{
  "hop_length": 160,
  "input": "mfcc",
  "mlp_ratio": 4,
  "subsampling": 4,
  "residual_init": "scaled_by_depth",
  "final_lr_fraction": 0.05
}
Rows from block 13 of a small self-supervised audio encoder (BEST-RQ), named by matrix and row number. Rows with one number belong to one neuron. Each number is 128 + 24 x the weight over its row's rms, rounded and kept within 0 to 255. All counts start at 0. Numbers have three digits each. After the name is the row's rms in percent of the matrix's.
After each neuron's rows are labels from the 100 clips, of 14976, where the neuron reaches its largest size: "top examples" is what is common among them; "peak on" is the class under the peak. Only what is clearly more common there than usual is listed. The data: synthesized solo parts of chorales (CocoChorales). In brackets: how many of the 100.
# u: gMLP up (value half) (model.blocks.13.mixer.u.weight, 320x160), inputs 40-79
# v: gMLP up (gate half) (model.blocks.13.mixer.v.weight, 320x160), inputs 40-79
# out: gMLP down (model.blocks.13.mixer.out.weight, 160x320, transposed), outputs 40-79

u.250 097:131141163157075161103094133159093115152114106137154116125107097143141134159142185156114117106099087129152105164106083122
v.250 104:111129136150148104109108123154088099106128122105150135126096139107142167101165153119169151126106127099135123093122141118
out.250 103:122144111162115117148154072127103123113083123109154114136096173112125092156150131111121087144150134132130141119125162102
top examples: note C5 (60); oboe (58); flute (33); note D5 (26)
peak on: silence (74)

u.35 090:138111124155139098132123103139142150141139115131115082087108118120140138139142113122097135151130129145139164129129133149
v.35 108:121151116108138102131132133094143106086144140123113100153121161102079161168129146159113134120168131105119147156106181153
out.35 109:135088161125129123117114094104090078148118122121134122105142067089109102138093161112141109145114081114160119158122129115
top examples: clarinet (96); note E4 (47); note F#4 (37); note G#4 (31)
peak on: E4 (37)

u.198 093:094145141100115109115134132161079081137106140118132137152128089184151165158145159129138157144130125093176124110157125154
v.198 098:118148134097113123116146121123142135080124160102138141199123137134120132109105097161138104116125115117126129141167140126
out.198 091:089111152133111099105110093137116143118131128109150120105131102098134137133174087115162127137110145124112104110143090122
top examples: cello (72); note G3 (45); note F#3 (32); note A3 (25)
peak on: G3 (26)

u.89 094:122119091132132133102089114099134134119157148110111104132110093142157120163132113141133157109104125138137097182151101134
v.89 110:159115099167147151122133097130115124110124101123131148141111168172147117156132132147138110155183082122115084117120095135
out.89 109:117133133087132137102133128109146112144130106100089152126157147122128122115075093093132118120086178146141133153149113124
top examples: clarinet (73); note C#4 (50); note D4 (38); note C4 (36)
peak on: C4 (25)

u.23 096:168131139113161120129161144131141106112137131122148125110146134146127206105102089154128134185129128166157135181123133147
v.23 098:143125162179145147126107170142103096116141120139110117190134114112135127125150124118123134175156185087133145161141119129
out.23 096:104088130161144092151141078125115127140104096131120166097152148143096135119153145172113126098095108129108156137153094149
top examples: clarinet (55); note G4 (40); note F4 (33); note B3 (29)
peak on: G4 (36); B3 (27)

u.71 092:077096115151145135136113125103105151142131091148122108116176165151133118148132132122087144092116135126141129142104143122
v.71 103:101130142135137167113124085120147140139137109131074159136129119095145077120110142131160080118126132092133183161127116114
out.71 106:127126127145084098140146128172105137108138145093116179112113162104151140095129099150119143157146164089127151103163145089
top examples: cello (57); note F4 (52); violin (37); note A#4 (31)
peak on: F4 (39); silence (39)

u.258 107:116156103125115101097144109151147149125136121125118167159143108121132159140065147140128107100139146149148136100146164108
v.258 104:110131129138192135105094177102131109091156135131116128125134125101085136107127110108103125109122152128099095177142112120
out.258 103:112097086164113119135123088097155151133148125120126111130107117151137101169171109153118101168154120109169139128161166139
top examples: viola (67); note G#4 (34); note E4 (32); note F#4 (31)
peak on: E4 (25); G#4 (25)

u.148 101:116108123074193121153097165094149127099123145133125117106113114126143117140155115131134121102115131104160139174111119135
v.148 095:100162169115118121114110102137101155098131119124125112118160118126105150117126117134094061126120151099125098138110131128
out.148 097:122133127117136194117126085121132091142115105100141151139120123121140119113120149148131120146146120096083160120143108113
top examples: bassoon (67); note F#3 (43); note G#3 (43)
peak on: F#3 (31)

u.8 106:148119113136142106160108133100134139155174105148150152141116082114103143108105128132153130106102110122132094127115136125
v.8 095:185107085123123105140118158093162134148184144137150163147113142098144132092133152127073152148154128122144118124088121151
out.8 099:079132135096094121098181136126109123100104094129105125114149156149110093170144145134134139152119136110114128117160098086
top examples: note G#4 (92)
peak on: G#4 (51); silence (41)

u.214 104:107154106132119070153118101069140097126124093156135129124115123092131153158094138097084106151074151137147160123127121145
v.214 107:137099138138149116132129104140125134166108100117168111131163130135134100145154138185127149109117135086177159140129191172
out.214 110:178142113126119134092155162132132104152109144086136104120133106154067174099188087072148111144130147130147121160175091109
top examples: bassoon (79); note C4 (46); note D#4 (36); note A#3 (35)
peak on: F3 (27)

u.295 092:142133149136151102124143163078101163118156108140068147118139123138122123103134140151180133167103101119147131144099150094
v.295 113:150144188166134124120112141173130094128156139116104106156139104147145167115134117130175148164125105145164106120130126152
out.295 104:119098118087124109137150078092142119163098110122160148144137141128111111194125136123127116105142147124075143117096124138
top examples: clarinet (72); note F4 (54); note F#4 (26); note G#4 (26)
peak on: silence (75)

u.130 100:102142134123106144117138124196073095146135122116094110117172129145106153125126102123073146084125134162119079113147106138
v.130 065:139121118157126089147128108135116151124110101168112140095128115144103132146142125173109157163145113149104101102113144147
out.130 089:165085123100137114117123159168129100161137110149105088104126144139129114108168111127094121131138121102132152128125096173
top examples: clarinet (48); note G#4 (33); note B3 (30)
peak on: G#4 (31)

u.238 098:135111117105093084097107138115142143138138135106110087105146126089189122149115114120098119099132144111153118183114141101
v.238 100:132090088068120129114100077101134117123153153119150095104101136115112122112159119121158160158135150131121133120108134112
out.238 103:117119137087137115109130158120125146135114134173071122115146142159137119145141112138078136153117130140118113121086101099
top examples: note G#4 (65); violin (50); trombone (38)
peak on: G#4 (52)

u.21 095:125101129165140138130151147122172101108133069132134159107071152098132123096131138116163135111164125138115112108141182116
v.21 091:111154124104098096114136128124126142133139133091135126128113123110124100085103098124092146116093148071106112148082160145
out.21 087:123132130100175145136162144172120133124121116124136116132146142053123128160115104105119141086117157113127118134160177106
top examples: note G#4 (89); trombone (67)
peak on: G#4 (42)

u.154 096:128116097078159110122142148133106102126102083155174133153139132124149111160111204141115143126097116139127136129093153152
v.154 106:131115158156144146111102104122105118134125109158124082131153146130165090119099137150134136145107134100150139134124146147
out.154 096:125128122113101113106113105139162146088101178125180150140112133143151096121134136123096124142112127146138156114151158105
top examples: bassoon (64); note E3 (58); note B3 (47); instrument: tuba (29)
peak on: silence (39); E3 (29)

u.103 104:155122163119143125096170143095138108135104120125112126098104137183155110068157116100174160144071140086128104117112101118
v.103 111:119109115156161132127128058144139134162141149152072149116094130140101094137139150156133091069138117136142098135105140126
out.103 105:102131124124098152139090144114127135120099128138128186122118109083110116124096167097142151129141122179126137147141134152
top examples: clarinet (83); note D#4 (80); note F4 (54)
peak on: silence (81)

u.272 092:130086138125110093162099170123115164109112113151095159096097111111118056149105150135100100103112131174157117131154120099
v.272 109:145123134202103182131114126127111179156143088129120123102095134132120138139142150169156128124140070115138162102125116150
out.272 101:125167151096119131111158134151127117115099164128105144134099072125123123107129121172106184153118159137147116129137163130
top examples: violin (66); note E5 (53); note D5 (28)
peak on: E5 (29)

u.215 096:148123187166155096148105087067098158089125144124116127143154149095097123144140171131151114147149088126111155138115103116
v.215 106:155159125107132092103151125139108097147150151191123177138140171124147117125111116129124130106132051114098090104108118138
out.215 100:137122147102140109080104116154140110104105144118136132173134134120127113128173114119121088124092137119167110140102134124
top examples: violin (37); note C#5 (36); note B4 (31); note D3 (27)
peak on: B4 (25)

u.116 097:100098126139124118147131163150147083127098140145100140169119133113144109087123132131109116159145080168095106132130132054
v.116 100:128207099109146153139159148130133100086192126138162120141118129144102107149093104113111123136139111148104135122131126108
out.116 094:154107119155115101130141130164121117117105162126140076162108153148125100149146127106114183100110162149165175141157103115
top examples: cello (35); note A#3 (29)
peak on: silence (65)

u.159 095:093122113117163136120108133124123120123148080105125157153118110114131092136110089088133155140143098141105153146163126154
v.159 094:130116116117118097148136150135125145114133119133104107162109131118078146114133146119117113103133099096168107130150114124
out.159 101:128097166145133114081148144124128099137081155146128101120140132134144107110166126166116162097122126097131124167166155160
top examples: violin (89); note F#5 (52); note F5 (36); note G5 (27)
peak on: F#5 (41)

u.312 095:141166151095097135131146113140141147139085174148128123141173167109108176116148147146113136129120110137102109104137170125
v.312 045:099091118126129123110142106146139095121118147171096171106099109117131145110140111147106116135176162110101129114134125116
out.312 077:093151098131104118154139110111104146105151129115135105119157120093143101139129125157129116112144095103151134165165125144
top examples: violin (37); cello (32); note A#4 (27); note E4 (26)
peak on: E4 (26)

u.269 092:121131142156144121124153133166126151127147139128086143122160151127108140080141140166131163118110115174137120161140134146
v.269 084:133148094114132131145158135129164077138111100156103118148112147149120100142148102111096135155124123118127150066122112151
out.269 091:084128142063132127152142111118153108164085102115145117101107115103109128134148143089146093073122131106147109135131141132
top examples: violin (68); note G#5 (36); note F#5 (29)
peak on: G#5 (32); F#4 (30)

u.117 104:119132085137136066130178126103094124114164147087138140137145131086117149138106145146136159124130148094154110108105157134
v.117 110:143105161112142136133141113121137144175136086115111146145106155089083161163081156134088132189094083098129133113142142141
out.117 092:116154137110179125103121120129179103107125112121128155137106161133140164127134099127118130132137135133100128120172098116
top examples: bassoon (79); note B3 (62); note E3 (25); note G#3 (25)
peak on: silence (62)

u.200 104:134149147149176132111078107137122088137090137149139134113130089093139148197110157173148101135135166095141156109128145141
v.200 084:149092083155106101121129123111085095135153159143152137167097159160164124119150081098084166135181089125153119111116139142
out.200 097:128177134125097087139153125115128149130139126139146144110100103113155097093111127160123129092091120148148107135156089098
top examples: cello (83); note D#4 (56)
peak on: silence (56)

u.234 107:149138114165120119110129123133162171189107075119152115129114137160132181127117138139183119135098145115123138162092108143
v.234 103:145099112091114135128083084115120136133145104117106108117156116087135165142123136140159105123158170112123137106087107103
out.234 105:110142162134171158129181135133135139099134124129094114159099115130068144154160134082123138115147128132187141116117131119
top examples: note C5 (69); trumpet (45); note A#4 (38); note D5 (29)
peak on: C5 (49)

u.113 100:142140149125143165128111130126124165116071134159137110131117119141076136146119129119125110151143184149096124109137119181
v.113 109:138148084169097152137168142123137120142101142156108140117124086130145117151165086086106114125139152146164141083150137126
out.113 098:084105136154119155131123167151129124097115120097149151148186133128134114113090149135135157132169128155108148102136113102
top examples: cello (51); note D#3 (36); note G4 (28); instrument: trombone (26)
peak on: silence (42); D#3 (25)

u.111 110:161154117073136115123098086138155177120141095154088062160109106075157174100104127157143131122124101107122106143116068120
v.111 106:090119109110124139176144129129142173144156130150100172136174141139154138098123136110132120171110127142119150084109170112
out.111 102:169145124128121115097136111106124124143124149075123121140097170143181129129180098135109116114120181141115151098112165096
top examples: viola (62); note A4 (32); note E4 (31)
peak on: silence (60)

u.179 098:114176114161137137141119129123139152151166115153118081130105131135181145164157122133123149090117149116121054147095161103
v.179 106:152122131120102118073096115158096154103113170137122139118164138121137128106133116175153140103201108096140107125170135100
out.179 108:056154138125138144145160082122117102152091156168124115130119106107115182100080122174148135153068154111129156132093103155
top examples: clarinet (95); note D4 (63); note D#4 (61); note F4 (48)
peak on: D4 (40)

u.284 091:132124071089095127140116123167130102159164152128130144133147174127103185144145120121115077119142091125128114104140120131
v.284 062:114121109124174118129134174121081130155119099104134158119165154067154104133151129112113091158159128095145136126149110098
out.284 084:162153150135117128126129120105151131127165129101132094177154092153140150138107092115149124093143124158157143138144144157
top examples: violin (48); note F5 (40); tuba (28)
peak on: silence (70)

u.235 097:136150125104148147138105145138154108133121135110102096149119130137117114104113104110118127118122127098102070151120117107
v.235 105:119133085093161102099119166120123142160099085167097169134131122151153151106142139126116117124166128156114132175165104113
out.235 106:116137158147150114114161127143120135156170148113146085135141141136153137130122117127120125175084156127141099102162138164
top examples: violin (97); note D#5 (45); note C#5 (39); note F5 (38)
peak on: silence (80)